From a checkpoint of a small image captioner.
Model: 32-pixel images, encoder arch vit, encoder norm layernorm, encoder activation gelu, encoder moe top_k, encoder num experts 32, encoder patch size [4, 4], encoder layers 14, encoder width 128, decoder width 256, decoder layers 8, decoder activation gelu.
Training: nadamw at rate 0.0015, 6800 steps, batches of 128.
Rows from block 3 of the text decoder of a small image captioner, named by matrix and row number. Rows with one number belong to one neuron. Each number is 128 + 32 x the weight over its row's rms, rounded and kept within 0 to 255. All counts start at 0. Numbers have three digits each. After the name is the row's rms in percent of the matrix's.
After each neuron's rows are labels from the 100 texts, of 14976, where the neuron reaches its highest value: "fires on" is the input token at the peak. Only what is clearly more common there than usual is listed. The data: photos of plants and fungi (iNaturalist).
# fc1: MLP up (decoder.blocks.3.mlp.fc1.weight, 512x256), inputs 128-255
# fc2: MLP down (decoder.blocks.3.mlp.fc2.weight, 256x512, transposed), outputs 128-255

fc1.109 116:133174120121078145108115119110178165116107129112134126139078116133165146118122069111113111091139129103094092108092084111108153107083094023127137086155185108143167160139125116172095090106046169109124171137127100152100180165168097138045170174184112096133120160130135114141126115140114138145076103110146149067112152100080140090134094074107185091157175183169110086068165159151145141119136
fc2.109 141:152126131117109140087046174112135143099091102121118091145101089074118102103114169158084070157161129132141157137111140141178163113125180152143102103099142114045115164157125093137155106116110135087158129108132121147103167111108063129105136116161158156174124188147089134134153153164095069136095091187106115085104125152106156148134131129159108078120078148116088089120100155161194156158143
fires on: "magnoliopsida"; "liliopsida"; "bryopsida"; "polypodiopsida"

fc1.310 092:139151102132143122083158095171176156166129133121115111124125108100116161119134072151156121085187189109119164108152136091126133121109166127143140131120099089118143135111094116106122151155171116190130138155147128059126141154124137125065129107146120155119169082113193166194171159150176147165152086131123067072178142089130140166136136095119114128161133143137118094118198095089135055121136
fc2.310 093:137119112108125106164086112144143107162150136163145137152081091066171112107104054140111115087124094178067107166172131135135161128094138152167094134170101118122063136187121154131127127056155132162164092146114141127110151156130095070107145138098117137112090120121158134147112101109139138112095122178095141118149166109155189176148132112127184106097105135135082111181179102148153113156152
fires on: ","; "fragaria"; "rumex"

fc1.0 097:148168132143142135104132158139085122118136108145124115152176147154185089112104119115132158104101190102133098110133065104096126156195183168154121108131145136113131144116126125120113138107175086153124136168095053102167114126149119155126155089138161189120116180119148176165170111090140161128201063148175140107090138109167054091093098088098105095142091165146137122187135144183122135083155
fc2.0 110:119090098111113109166167119134047085154083148140155156110162099085079131087118098143141126113204150118076098101079156156122102106138066091134136140177130107102112129133135118139115110194136117113112134049105102101138163154093168160142147097131156093083147213033116108147095158151171158128097123120110147129140116075148084190115115126167152099140164141139121148127115116126108116109115
fires on: "-"; "lactuca"; "fouquieria"

fc1.51 121:157219111161123111129124084145156183141160162182096098170131169157153114120103142088153081144139173117131126162156092134066084146131101161100119102096132098153158182126103132078074136151171153123143115194130070113073103178126108121151155100138179155139145115137162107156166105167109157119116112178103151092109159170111123097104117149106128132146141145179121157110085122138146134123096
fc2.51 144:105121095186172135120091159119140122108113132138093150125135146126081108116137111147174109176156166192179141042100126159085127079090089135172130162106117143149103092165137187098112132110080103163082138166140158174121149080140137127077103158089148090081088072096100152169148102124116131121109150145151141125119101094192104130089120141171142136110149124183114138105166164162140136129128
fires on: "<end>"; "tipularia"; "family"; "beavertail"

fc1.297 100:083116089118141125167143138097121109149149137163090161148132152209149145100071136087128101107146099152087128094156099139132139105168151149134159099120139078191206127112135033147126175147130155150039129173108124154094206134121120120150114149043045170181181124089146107128158100126099167189161102149101104176136125131092140128132120080113094100141135160123163152085124112090160122163124
fc2.297 099:064170088125162177169150169115137086144137155173158133086160113149170138135128132092175048155172120168124148060139158123116103085133124106131081087126118111110158081129098081141134111165104155158127091150132152119102172117141144097140116154104184093209152068141098133105142176130185130125082143187148159116083081115115133130146119113137127138129150162071133160091173107111088128080183
fires on: "("

fc1.311 100:145090156091164048133124082134168181113121158112148100150139161135140130079138138120124079163081123124120122124127128146144108127141110103171170105112171114139136116101178141141059098057111162098141169178146133096089113136140162165051159129156110149077101143110149079105102148114103177112172147140107188108122098181187160123157127109126188128108102135137171132105135148151083100060136
fc2.311 101:095063183140178144097175130135179153132149111141114143148132069130138156171120156112108171122097086107165121142143124140091093163171096090109188130106113093148132152106157136131088133130128132113071071083102125088107133170127142119180124152152098094162142111121191050150154100055129104114155162096102198101116160198081109104196151139183097124162175150104141137110108070131125134034187
fires on: "sorrel"; "betula"; "bellflower"; "strawberry"

fc1.2 107:152129112129082101062113101158109144097206128170121179095102104105117163129134137081118119132101127099114086137163022102088130172162170166057129118104158111143126127159131170056097131082157123074132245179148110048126121121096100143083158164122162121082130120069072112154157092112159105128140132173117156121132158209073159136157157181062156124163153095078132160117121119078146134164116
fc2.2 068:073080130111108148080142121136123143130171099144144136101092140071128124099111135145100138149114087152121020137121094123117115156127187142130159151118119073106152110158107120100182112203177127174144144122154112105090133111081113082099113084105148131163154093112147056155173153125136118129103172135098107137085113214119186150181146180125136098157185129125129140139147105139106090119053
fires on: ","

fc1.13 098:156137170191110122113147136073108145071098128112158145126087188167110080069161109134154167137146111175144143057161146116174154072132097113154159123080094172111184131122078082133065120174044148116114186157156113159099109082128141105074100146085125139157159142092114106106134149173136073206085147118123155120058161089091113137154117144122114116143116123180112093102127165147088125081121
fc2.13 100:097109114118166118097139155106146115124088142102156091093129104055125157113100144114119137099125147139137156134115142097149086127151178150163064099116106153126124148148151183166161187049126065112125151114183175121087112066105126101147123156118119146139112106113140156156158122109134145137081135190137124131084131189132138075093142138093195166081126102123141042145128123117122170157109
fires on: "berried"; "birch"; "quercus"; "blue"

fc1.249 089:152125088101215160117191155158136169104174088190164165108163088125165122127018166097113167148097129148125114110175110116096161118140132114148132122142098117093119136086119096037141158093168097127087121153181170093171184123094113115134127132113132158152139135207101107145123135193167150153092150138140120055134141132163095138141141060100071168131104104145091144146114164153142091154146
fc2.249 068:140100135155113113124071072146133098148118098063140116132147128099098156107101070122106178058100100198090077191115153071143107114145135146080112128074165153162142149126159135099136143160108111152126080083104114112131103173131108076125074141140107081175138072165178161157106184096112096107142131117105122141124154120049152133133160144106100123140127157103103121155124126143164109146130
fires on: "euonymus"; "("; "lycopus"; "achillea"

fc1.379 108:198168120163102195156092150078104096139082177182078132128139170130074159165100083123108087101138134106077154157169112102128101118123107166157115132121087156106130116065143093138139069090103145116149123170138130091142150171123176122144116133085157154082080171136108126158111129128188087177144099097155146143156215145072065098134160106114103114128110121131059197122110114132161131089089
fc2.379 129:137114103108121074167178126083118076072048134127078040194127102085074079103120121174143153165050134118146081118131166144155154128156102134165061126182074113105080128118110168147137084103096111130107126155121178175130146118096107130075156191096161125122182084188104127189180176145119119126094063164147113117058097170137147143098125167138150100076126136162141103132150178169126104158139
fires on: "shield"; "pedunculate"; "rim"

fc1.101 093:065153111143111102145208151182170155107134131148123104073130120115150138171090108183159114125165201129105167128154102135148141126115168143114145156166170123090165138147205153089175153121166112155109186170150137129128150100167132123114115095154108100123157089121135188182173179132087137147136061136145119095063118122164059120145108141130127124130163123126121071127192206077121118134148
fc2.101 089:163123141103143116128085132161109100165106103143120137149083127123120132094106135136100076177079054121114104198151120089155125144116175050133105100094121117090134126189174190124190133128119070127148079088171162112100160094123104115180131090128123131155159137127118171122082141064127136098105234163166133130130139082134201140146191166138130132170093178139131135120184117135124093098093
fires on: "hairy"; "-"

fc1.181 101:104072137142100157139129148120147189115105150141172080124102104114132117060130099111147129105118123102150129096158133106163119074121102149166109165144087134126101136127158087069062119166112169071083121187114086105121153146142121148125164127113110174130173105102151156129149114170154175123101117173097157071091079210130126053108079115105211140158123141193087143086104090151204133132113
fc2.181 080:061136166181158165036127140115120104173112148154144135080167111174096116142139098120114094113144091082195131098096115076157130146145204133184139166110120132081131124097141110062149130162129122098079124109116162140135164107207151163120063119145150150125162123127097161122168139106146140120110169123113145143140141120044089097102145120111126192137140158172090132074136139114191082097115
fires on: "shield"; "-"; "hedgehog"; "barrel"

fc1.410 103:152174088152120175062117152079119176120134099132204125135129122171137084146152151071170133147111136101171079125109153156089130125141144121141153102091083066156084147157092142125075217079086115140140173172121142139169175224164182118080137114116170087177132152151114151132102134140107115083081162096065118079126145169108077137087065148109141141139166129156136121096124122149077122124145
fc2.410 105:126134189175155114118133106134138136120150154035048081126216151129133121121132102094124135085098129066154118255148131109119130170187109148131101106112160150186127148131111149171155113125199102107140139096165170122078112133060124155184159103139161125071102093152165135135109117146112153116089103161098158154120144179149110105091149114126137108142123090090109171100176111114135192118136
fires on: "<end>"; "family"; "smilax"

fc1.285 096:081160081138140151080150121154135208093136083155155120116058056103127122141098141101114137175172117152136172118143060105156176165128145110145142153144118097146119131101144138108116121134134162074108167162109141133152141098171176163106148131116106103156168147162160147128110129130188175070123121117073169142077099174085153098142127146167153045181194127102122063132131068201082131166124
fc2.285 078:147131118111082115150138127131142140093125128099119148104187084144056089107134096158082137083071148143108100181181112114063114147104125112151095151116142183138111111120089142104090126090177083182097117141113152165099105111078098114159128135169150140121089100119116136096108157128148102142176151216168093106126141181124170144241164169144178115163127125139143174214126157127141097143123
fires on: ","; "-"

fc1.65 092:162121109165153225145126229180113140173168165161110152142116156129050126093137151117143127072103168112087078079094153134109112083158122113116159157112115120132124144093168092126090158143097103143079112137148075085143151186157131130064107104139165082055130134125082108115095093121117176164104103096100162143096104129137068163097140126151124126104167097080064137124128114129167142106143
fc2.65 056:160111141161106123125139158130087133185126180193156079153147074166142142074146125167143146110113170134088109138121165114093142133055108107132179090039077102178126130075099120094097148090132077124126110101058164162096143127180147121122098181145136102139140161135117157147073078135137096162100180120146134149117118167146072116121152146108158102087116073160136111160086121068156129183094
fires on: "order"; "<end>"; "family"

fc1.367 099:143198128111115115074077164106113184093139184176113107149093106138135088130120119133115166156150118128091097072157091125170141132130142163097102156080094093149190146101178111148133135196137160114113199153158104150076166160150171114168101127135133162106121169132186080176170066109104139089111108148196071074115117147138112144102103073162136124102128141138151125121167142064148121111148
fc2.367 086:109167084084105106030125139094085160108180120123153084135066118120215149057086110128144168093109122127147113140121168121113135122168206154119117142105058121103147101101141147118174141063159150140105108148109127183116123106116105119102126140096157157071055126084151109181085108134158131139104100166145122083053124115108149074077141153125099198144131115127159129151155165161156120163177
fires on: "-"

fc1.444 107:099163127151116144202094108100149127062111115164179112135068099128141013134151149116162116106105119142151168102170132153135189140142183074074144143070126117131113164183136099109070152112060137118138118149139134116107120145101110120124137103112126134130124157123137195136140105146153142104124129149143208063165166161107188175140136087113158135119158131164095092123113092161120099086164
fc2.444 118:140150105109081106125151136133182149183149145101064120105152207049075092138057099146091117099173157149112103196167115123159139153161131174108074137154145169106139155086121137137138095103128128181140112119145112145079069116112139117124114064100199168182187093107145088107136135166157117105127139144133098168115086173070205109112141178153141112171101111107083069166118147131134078133079
fires on: "crataegus"; "giant"; "lysimachia"

fc1.137 087:157152135128068146148111129181179150102092161101108091103108193205048097105152147128139115158134137122153133061122115114113180142150153079081122087128122155159080154105146131082088117092127109077143140152148081135178125149099158159060153138102086059149159103179164083183124102154173157154188102186083124143120177153132160177117076138107102094138110108091086176118130201163112112109103
fc2.137 078:115188123073097098133114130128146124129159146129137114050135182136082105182167138101141071164101106140141130122101125136117131108144112137090161153090104116106094088100140141119136078110175173107119160071124131138175131103141153170097144135133100105143181049159109145071115122108146166086097131134124088140148136110122103177110103115122107126207135150088137172165151184159155108089133
fires on: "virginia"; "("; "class"; "ground"

fc1.425 097:097132115168111104125112112130148167063151169143094135032156175109126116157145159106126140110100181161094163083129117143090093159126185126093183136127165085192133178113108032155088123150111139046091157142114023130118163215163076171121183123108074159111139145153147154154125107100164132093113155100109118089106142136126138118134170035097152108179116185154166126117098127133059113077162
fc2.425 114:137108116143168078120074146078128072218142036116086130178120124133132148106151162115134170151147092160115127082089151129118102145112109153112165118161225130115111148097114141178081099109118112140083098134115102131121184197116073128127146094065122106135165151141074158133054161043096105146112132147096184130128106122091153136155152134089149143169167165126168096088118165078110152106189
fires on: "california"; "-"; "corn"

fc1.254 101:151095112166166128093183169135114173076156132142154142067157142098111128132146058101176144150107196078116169048144153111145151125161148169131147113065130122150097130123075108122163147094128125103088136166158119101122090092138147186111117113180081112042166027085119014088171160126127117156127131119108138124117085101147133109072086115119118086109129067061116151121162215139148091120202
fc2.254 111:107111124116088126116145158154194141156120086135104094181131117101129240146135102118149128101085076125152131150136172111114115121137143151155099123102171166138143109104151137102121143104058142134148196172099107091117099132132084140206041074104108132095130142170039126120102145167159140111131143126139101158187102066075149122110139151142134156052107138080168053140137144097169142159168
fires on: "family"

fc1.165 084:125179118075178117111175165116138159113152119127113139113090061140125124022119185134113179151151148082141147117184056054082186136100090140106165179136146082155101115166166087119164119151106109119158245117107120090159151111092170160084173092143061121123117119156139150105116089120145162120163091156116096114115114129192145121109123071134178099125174108129120108123158110147096084101143
fc2.165 082:112151125079132098092153139095096132088159125118129153137080089107119073114133207119101150139105092077118092148158133115144137120157125133155120185109098079133099135162106159114140135119146098138121154092120143084109125112101153129065162067157120125145111149171116121109119153063152124141143149247208083114115168151149157187141098120146136130159112112112139161127169144145140083116118
fires on: ","

fc1.47 100:165136121177087103170174123116132113081139095124136105121107106162184147137074209122164141139163213130130172099087100135104175160105128067085127154109073140148155199149098119099108104178064155117117199163168109122087125138143141150141151144100099139143170192161169106137134090120130125113182120173153112065146125179150122100136144117099160120109158127107104133102154145103042132150138
fc2.47 131:120088082158134084143094156097088169142142066128173138137148119074145102089121161095089106149137144061195185157094147108141134112112144093135110138174105127117139158131138160108135121112139149137103145176086094198079152141192071153106076144099098135100135157173111157126067139122132143121113137162151106106088090111086093066111145146074085157131072062162120127186119149150182072155127
fires on: "osmundaceae"; "-"; "sheep"

fc1.453 101:132151145168080116097146140045101187157193131057185121097132095138128061141145199104157177154110135117113090083089150031119116142084148133173163144147164094117171129159128152135111136141061177041161176111084128094111086126142144109089173148124118089131200124079127108115150071088120131116148196140074103100101143123132058182092125103129118125124063122123130112148101148112115140138125
fc2.453 085:111130101110136098197047139106150160098132065068138096114186174071097124104135164142142106133162146124079167184130130163177111152153126105169077096172116137120123146095080162089186115124221095120149033107129169055123093147120099109093090108160123140116161138128180119108144106123161143137106136153197124204135073139147147075121126192144085141121109124192158100141093131089107115170124
fires on: "convallaria"; "cypripedium"; "japanese"; "-"

fc1.506 103:138144114128087131149091117109117172092145138102085042083145133157156125096139097132128140074147126059099100159128148161099211146143107167180130103146118180192103142106152162091155119134155149117128173182155008151102179116150136123134156181100114136153135093140180091131113160147101142131135114146077155091131136137126124139078126143163136089117111098141135154123139140181110103085141
fc2.506 104:122142134117135144123103138096117149181106201119112105092130127092171098143150093139136158083158089109140115201073157146135106100139144135160128148112116170128165055080151141099109102101220145132243146155170124197116129130168150111105122095039125111161112091113122145129096164099165140106163121084057195079130173168099108188118062112133102168118042125113131111168143107103140093078118
fires on: "("; "alder"; "jumping"

fc1.281 096:120140135157106159141153178132164165134128104088121111093124151119165127139167106102153090161093145153050110092192136137141107145142197084096149116142118140171151136077144100133072163111068159070147146172113090147084161119213091220125115154090110105132125112138190094089154110134146072091122098170070140136125106160156112122100162122168158109159097123175109114146132197182088093115101
fc2.281 107:083018160116134064111053168084138131076121140089099146183138113087129112121139174157129132132108121101160104119136183149155136105120120099143123083186133141087088174178078095147153080158109118076121111151066129134108153092134116137136169190098106199070133163198108068144144115117106119137084123229131117155090127116130116105140090168133120123088152148075113105159158158148193204171092
fires on: "osmundaceae"; "asteraceae"; "-"

fc1.217 083:135119085126149150103161145165139160125143103131156110107155108109146185102159154070112157193111175152125083143119096092149177095138155094124119105121179146147057134115135133114179068184127109088152139148123104087136093123177159191057192112152137113110166147123169097135134129159085131106150104115129162050196147096075123109127118081172153071165186156188097138151085128134150190061129
fc2.217 061:125092124122112109171174119096158151144147149131120086117085173124143125114101158143112095097142089110130138198167114095174127135116135086180194115102136128124102101101102128126157095134128146141098171162080131160121141143070113127085142083139090209098095122161137132128144082119115159115143140206149092190162117216124133150209135134106065151168114096099122071212152101114126120143094
fires on: "procumbent"; "-"; "family"

fc1.372 100:150107117146116141102099125188111094113166129090111155136131165062111104150107119097176162145172179143080159067159111136194134110150153090125155130101126157182134133113112113131114146099062153071139197131101144148158095115153131173075164158159139072149131123099134091139120144123168139142183133122123133153163149146093100172134153093163136118121134153138091072146100134194110152105138
fc2.372 099:168138121172169115117126098114175162150129084112073111151176181072122238143136133210086092108114110143120132156159158141135122125120148118110115120124129091115184236147131159132126108122175133104154144128114114115095132129163124074162090140145122169132120105119102112095065131129157093136077117081132140151169108112129090084138120133150157084075143050129160075143079107096132187134159
fires on: "order"

fc1.328 095:102109145098096165070121149179156164108172106144097151119133119156147071119162161112133150191140182123109113160173081068153092110071185121079148165091176187135138133090116194115143105144125138148121201095129085079142117107142162127102130145101082123091091152150091142175101111111081169159170110096146135086122078195134127095125145160177123100081160189115087169057116149167081122120081
fc2.328 130:150079130127118135158123105144218134194113084148161070150120100107118126156125139111114145176129137165134136207126140161100095072089142202085160123118122164144116128089142141149130109092163128141100180074104101123136112095144088092062123182156116117140153135093082131126086113159117128161084122136123081104109069228150200142134102146158134110162211138120092082201152126148109118128114
fires on: "sweet"; "yellow"

fc1.202 108:142193108094174161116089110139134167086112114118099169133096054124155132111122192109145151131121140090114118104181092059159113147143131136167128109111120103112162149102095097068127139120082209101135184140147110133115085167090151180145130135106146175143117085162190170114110105102139125104097131149169092071104158091142133177127052113195159088136122149091140191131095118107063110089150
fc2.202 110:168111129187143115129140157127118113128131130144117122120150156107190172133144129153135119115147088109134097104150106061157103177155134135132130107098073116173121125073079128065090162089147212181152156159152132136128138100159075073093125126139182104193122109105175070185163077106135081140139129192134101177078136154127115155131094097153120116156139122143156140109117129117117075091112
fires on: "shield"; "maianthemum"; "-"; "michaelmas"

fc1.54 099:112161175128102166081136144112155150108118151074065085101151111165064126138098142152130149126148103092077154084125170114136154147165121123127125152081068147145175196111145166108134149179052253154153225134146118125130145164122180093087141165064157119119138146100127136098147105113100091127095143099179118103129143185087085088125102118127153124127115115076114102095117129154109128127107
fc2.54 109:126096116189129166127106102055127125143114127186100109096102128121134098108140100107098157143112109113159155152106101164151129144128144152124033117134109166154131189132147162110153149034183110125085104149165135098128102137132118071146114137155143146123092137136110134174120086092182140119115068236091051103143093146103121102110158123097173166171117153145181091141144136138119053128122
fires on: "-"; "wood"; "oriental"; "downy"

fc1.179 091:182152116127091117143119135131184161106094147106129121102108146117161109065097129078176113095093162124170142063125095134130112110076120061084154139123125147204128144109119094110122126153073182087131187170103106091107212161116127153136112122129099101089163107082131120184109091151138162140163109166158069089113091121111104069148131082099145122113166101104089132163171216139132135083101
fc2.179 080:121105113132138094108088192093106152132158088152191113197111129166143081144109157096114100158105126113191134106145133105144154115167156133134117082118087114120106063158168137131172161120121118095119103173121126171145167075144091137108119103116101145114103187169106139095120085142114097143111118135117095151072149132144139111107149143085086156147074127144105102131133115118156158169156
fires on: "osmundaceae"; "<end>"

fc1.272 110:120122108110119063135157045152126108124144098120120116172066116086140093111111194124123104084164115119094094069104098128152107076145140092095091140075155134174138137125114138143063126160098105109082125140079128194137188096137105141079173074097115100159151146095149119115176178127140121048102162163103163097116101116125165172102092115135161099172170163105138084132113149177109110105119
fc2.272 144:190126132080148144093130168130164136130118145144126146135108142142188158148079120165125106126079103132154076193161124156132116164138117101216107166156056088097111122165155152112177116080159133171188080080156115103092133111119080075168106115138115157156123108164117121131083130121114118176108109192150107144090126124160176158119154197060104126110093086108091122167154124165161146157097
fires on: "<end>"; "-"

fc1.162 102:136126078149178132110141129178158163127141122116065134152127105137129176112129153109075093172149149153097174134147116164122147146142149137085170098103118122137126147070172076125143172133097116083124125161121184135112161078127159176143113143142072114202138136124160066123119147139120088125127093102087105096120136128135151087088071138089159138108098067120093193101192097177095105110166
fc2.162 099:110057166112036132188082093107158094105122134044143085201125097027127150129142133172144112061052107147141129118096137129134099117080086132128107149141159114167115143166068101222112127166101167093065108112125121106063120184097118122161094125144145126099089190184131122117158147118145150138149135198148138163111165133115159132102180134109136157090099167103174125164100127133191145203095
fires on: "magnoliopsida"; "liliopsida"

fc1.24 092:172155135143179140069160157119134124091186201179190124120109164132129116144154106090098099116148171152106127145125126073146084166156106148171130123130142155118200136059119079144160127136156105134121091142164128120147120153123178125122084167065110142147133099163139137108110133109076123148183148116174146110098158131139157150127094087132181076089132160124134176160125150124144094099141
fc2.24 079:119108105047128087156201101168121175112100156162142112184131077106116104156113083158132088114120153124121130117138186133131113159178150091148078116195171164101171115026092144130136130076134108082136122117090175179160090131100107104135120129099193156115153130179113093117104124138060136091175128113176071147061119176140163135150116165126090076152137159143121120112190090082170139118120
fires on: "shield"; "orange"; "rim"

fc1.440 098:127162143110069154133097132140127163116146122111100134117106140133106085135139086116100099126127090138097177181058122108148134135167126059103199064138130165114188094148253143147135174118078162109120142163171105118137120062122107230124129119132149116145103129132179153158179097100153133140108078143096084142124191113088120074130107116151098127163179167127142149123136184187141097096182
fc2.440 090:153098148144130127139104175123173144100131156130130094219117146107196167109103145156096159109119089085143184094082100128106129143133137148138142108108160123107097155178105109135106085132114152083139139166074140136109123139122122109169128124119146172120091176187154088133117143141090101156108098153071062120124131139090147103128096184123157142125077088166113052150159133119202143185093
fires on: "asteraceae"; "dryopteridaceae"; "rubiaceae"; "aspleniaceae"

fc1.295 090:158114131132141108131152164092111157137145106084071133140088124137138128089162157128122154130106106078112140147134118070194182144134126137128089106106037142169139167159123120063107156110093154081126106135078104119096139123155166128122161120160058130148086122142161128129192106174176070135078177124089136061154134131133052147123137109110150148181116071106085163172163164117081114110196
fc2.295 063:146084143090124164075059167167159150118099102130113154132107134129104124123170107158076114121170055102153143108088093161168160193127143091109144118089128092072155103199097106168146090149122135139146081123092106135109203152180110158116064157135131150172193205128137113123160142090129060108148140150107153161116110075106143108160096159103125150117116175124151104131136110084157066141068
fires on: "asteraceae"

fc1.389 098:140130141161195153142098081164130176125162146148126122127135156160103167098202179076114159166098143117131151118111089093103176117136116168101117096113088097133150169138093081068082108169107159063113111199183153063117141133195130175114125063150127134126105138143150138135162101176109133167129139145166092073166108115073124110133094133092134100144138085166117123100104143169157128087119
fc2.389 081:155078167106104171164158120127123137123141118108111137155111118131075092100176146160132141115088115100081122071147137118112168134094134097159221116140137078084109176171089077117058095168157159059137122159099154097118204121122136162054170104163175129113072111164164120135150130112108149149107088167100160111120136114124137154187051135127113126119115158127148120137093133210172136138100
fires on: "robert"; "bracket"; "slipper"; "hobblebush"

fc1.243 096:157174127114140220153143121147111135101130111092096170108171160151116070153142146162120125138117100093059151063099118132130145182132161126113180113120119170173160130123101073086045175138100158106087107135125140022148094168132148206146128099147089150129144146113161084122102098129100100158166098154088135108129098138145160157129081128142142115114188143128174129102127133167161134109153
fc2.243 089:168143127125166126147136104129101135110135149117135152149163122106127072083170180208078124120096166091107161153129133097099173134054118125147160108104105139137129159164104109140086150144135161130185151126121150045147139154106131179139107100146118175147157145174172113106114158158065165183131109146114094102148146109134105142145089124128182089062112134141200134048081135142165101128104
fires on: "springbeauty"; "susan"; "breeches"; "anemone"

fc1.340 085:090175131132097147115169119140111174126159114126161079125125141126142099130157120142131111166155150155141192133133063096117158107136122078119108119152116115113158144072135069130169092181096172158153132157121110127157152159094119151166091116142140086138146118145114105128141102115158121105129169092180128086138144083059126127152120134160102123151078155102144131085144117149138128145071
fc2.340 081:130117135100161130137155108155207155129110093086127089120084135074084130136154108150143100103128139164155139144140134098113183093094121108136042116069093119143114121168123081100115113104108171106134115114120049116092165073060077134152152128140136183109110113161136143148094120118120124128086166202158126174133087074138137145115170128101198093163052181148179153159131116118174208132134
fires on: "family"

fc1.110 089:121188130063127158137143157124101168100159158099111129139141071189134185201087131152127133111143138116105142142119103161087140170220134184046109116133113153160173167180166149060121112145157146142127157159092148166145108144122108147131106067107085162102144108158167185130153112118113087142091082086123108135106145141126065154165076139110107173125073121144108127123110138142076118066119
fc2.110 077:129099180118071135183059139143079136079101186142126129146097112122127144120133120190181126090113123226082143124123117121116179136066142137156088082114127124138092130164081107183106122140140165167129109149104107165124119114088123100110144119126150188135119188152097099176135106124135144126102098186104146127095071106149136146158119109117146084168076194120154150093165117109075129150117
fires on: "vicia"; "gleditsia"; "phragmites"; "silene"

fc1.264 082:162158152156065150093145164101130116119138078103199137077080131146119093080153095143097120107181118112110139098093092172135151151153077125179186125093090129111146107104119116056105157121145148119114105121134084109124177141160202180131121160107201130119114071154102065109192142115109128098176126124081117177165127087116159097155093151063123142186180154099161160128069146180153101135124
fc2.264 054:149082171117113098184144119132119152130131080051127072130153115132173116129116179138108175186133123110156124128171142136122102084117173110168155115177096140078145104116105145141090116088070080129164118116194102207100137104173179165136124124157172167122122190082095112086082195108117170165142156092129114102103093124104102099086110175124124100114119140131155140138161136106179177132126
fires on: "<end>"

fc1.172 106:145142167202161100057143146128076131125175190130103109094134123107129104068124117104088139119172139150072144103104140143156136108132111156040148122064125128167120110084112156132148095140141118127064139166133114042096134124139065144126151123117106127140210133134188159161079116101198170074176164143090120108126155144125126096125114166093167105143089088140154141129068177148155111114115
fc2.172 113:146156160138075127124110144159150121123150162061188085087135089170135085121130052143146138127086114125120128093115132119115139134122124085200123136104161121110113142153104133136149122146177099124083092113092116072077120077065124185067094187106121122123148071146136205169127149091159150127101117174140096171108120079166162107181059144100086050075147140193154097107163125144152152111077
fires on: "-"; "family"

fc1.88 098:161093096150179110088123127141132173129154091103093127104106139135091139100125134144121117162135104157043122108181117164125152162103157119185140120093186094159178130073130165133093135088126147153157129171149139132167118102107095106151122118110072182155130162171141056149136110116126107159161144168085142121085119091078149131117108117115107140129118158073095148185102061091150100116096
fc2.88 077:137139132094112084229122149157111097103123083134187195144132042123145072111105077160142121141150147077067102124184150137188112105140149082138125124136142081120136159187080154104127146143170129152106118151116099139138077124142093176129116118159189096099169120124089083071119129146179136124154133234128100105154147201125115145157132140119183095123097135144130129148121087144104089118166
fires on: "("; "bladder"

fc1.282 103:156113153104183077093087120154076174076122164142069151093090143166121145104163167093080145113064158076130162130214119123163104139123121107124133121044085130174101155148161075081154139100170107107112153140191136101175099130053155146132148141081084138113074103133116151141143078189113159146144108146107174101091127139172073173084128147151139106202114113109121148123146181119094131140124
fc2.282 117:119163137138119151095128117164113115127183127157174118081160160139108169172135124141085159107190096153146086112060129124133033132104145175123134127187147146094109126055122104082110099105018170170189098090137061144146116132150132134100128147202155088225109099139108194134098130070090132112105159095099110127109111126050097144137116123167153088150122169108110141150121174122154119148155
fires on: "("; "asplenium"

fc1.146 079:163159128129141093153171102172065151084111169119119076092130115124151128111126111066144121151153142117150116122161164139133092130217140102095177121114184110186161132138082090080087147102105136086088129069186114057129135105139119139182076057112078133123178113073132122122064124139095100126131161123105143141176144112098096152118101067139163097179218159107174201103108101106091059127085
fc2.146 043:119069126150120148142186123160162105150136079147145159102139108076159097110159149125118140144081119136175112097159097178133063115140100115152095150155157127100136172037078116106111108156140128068136104173134108153107051131118140163093150122133163121123136093162121147150091111143072155157140164100166143057125113137144119171141104105149095077167159067073176131136115124149162071128080
fires on: "hairy"; "button"; "<end>"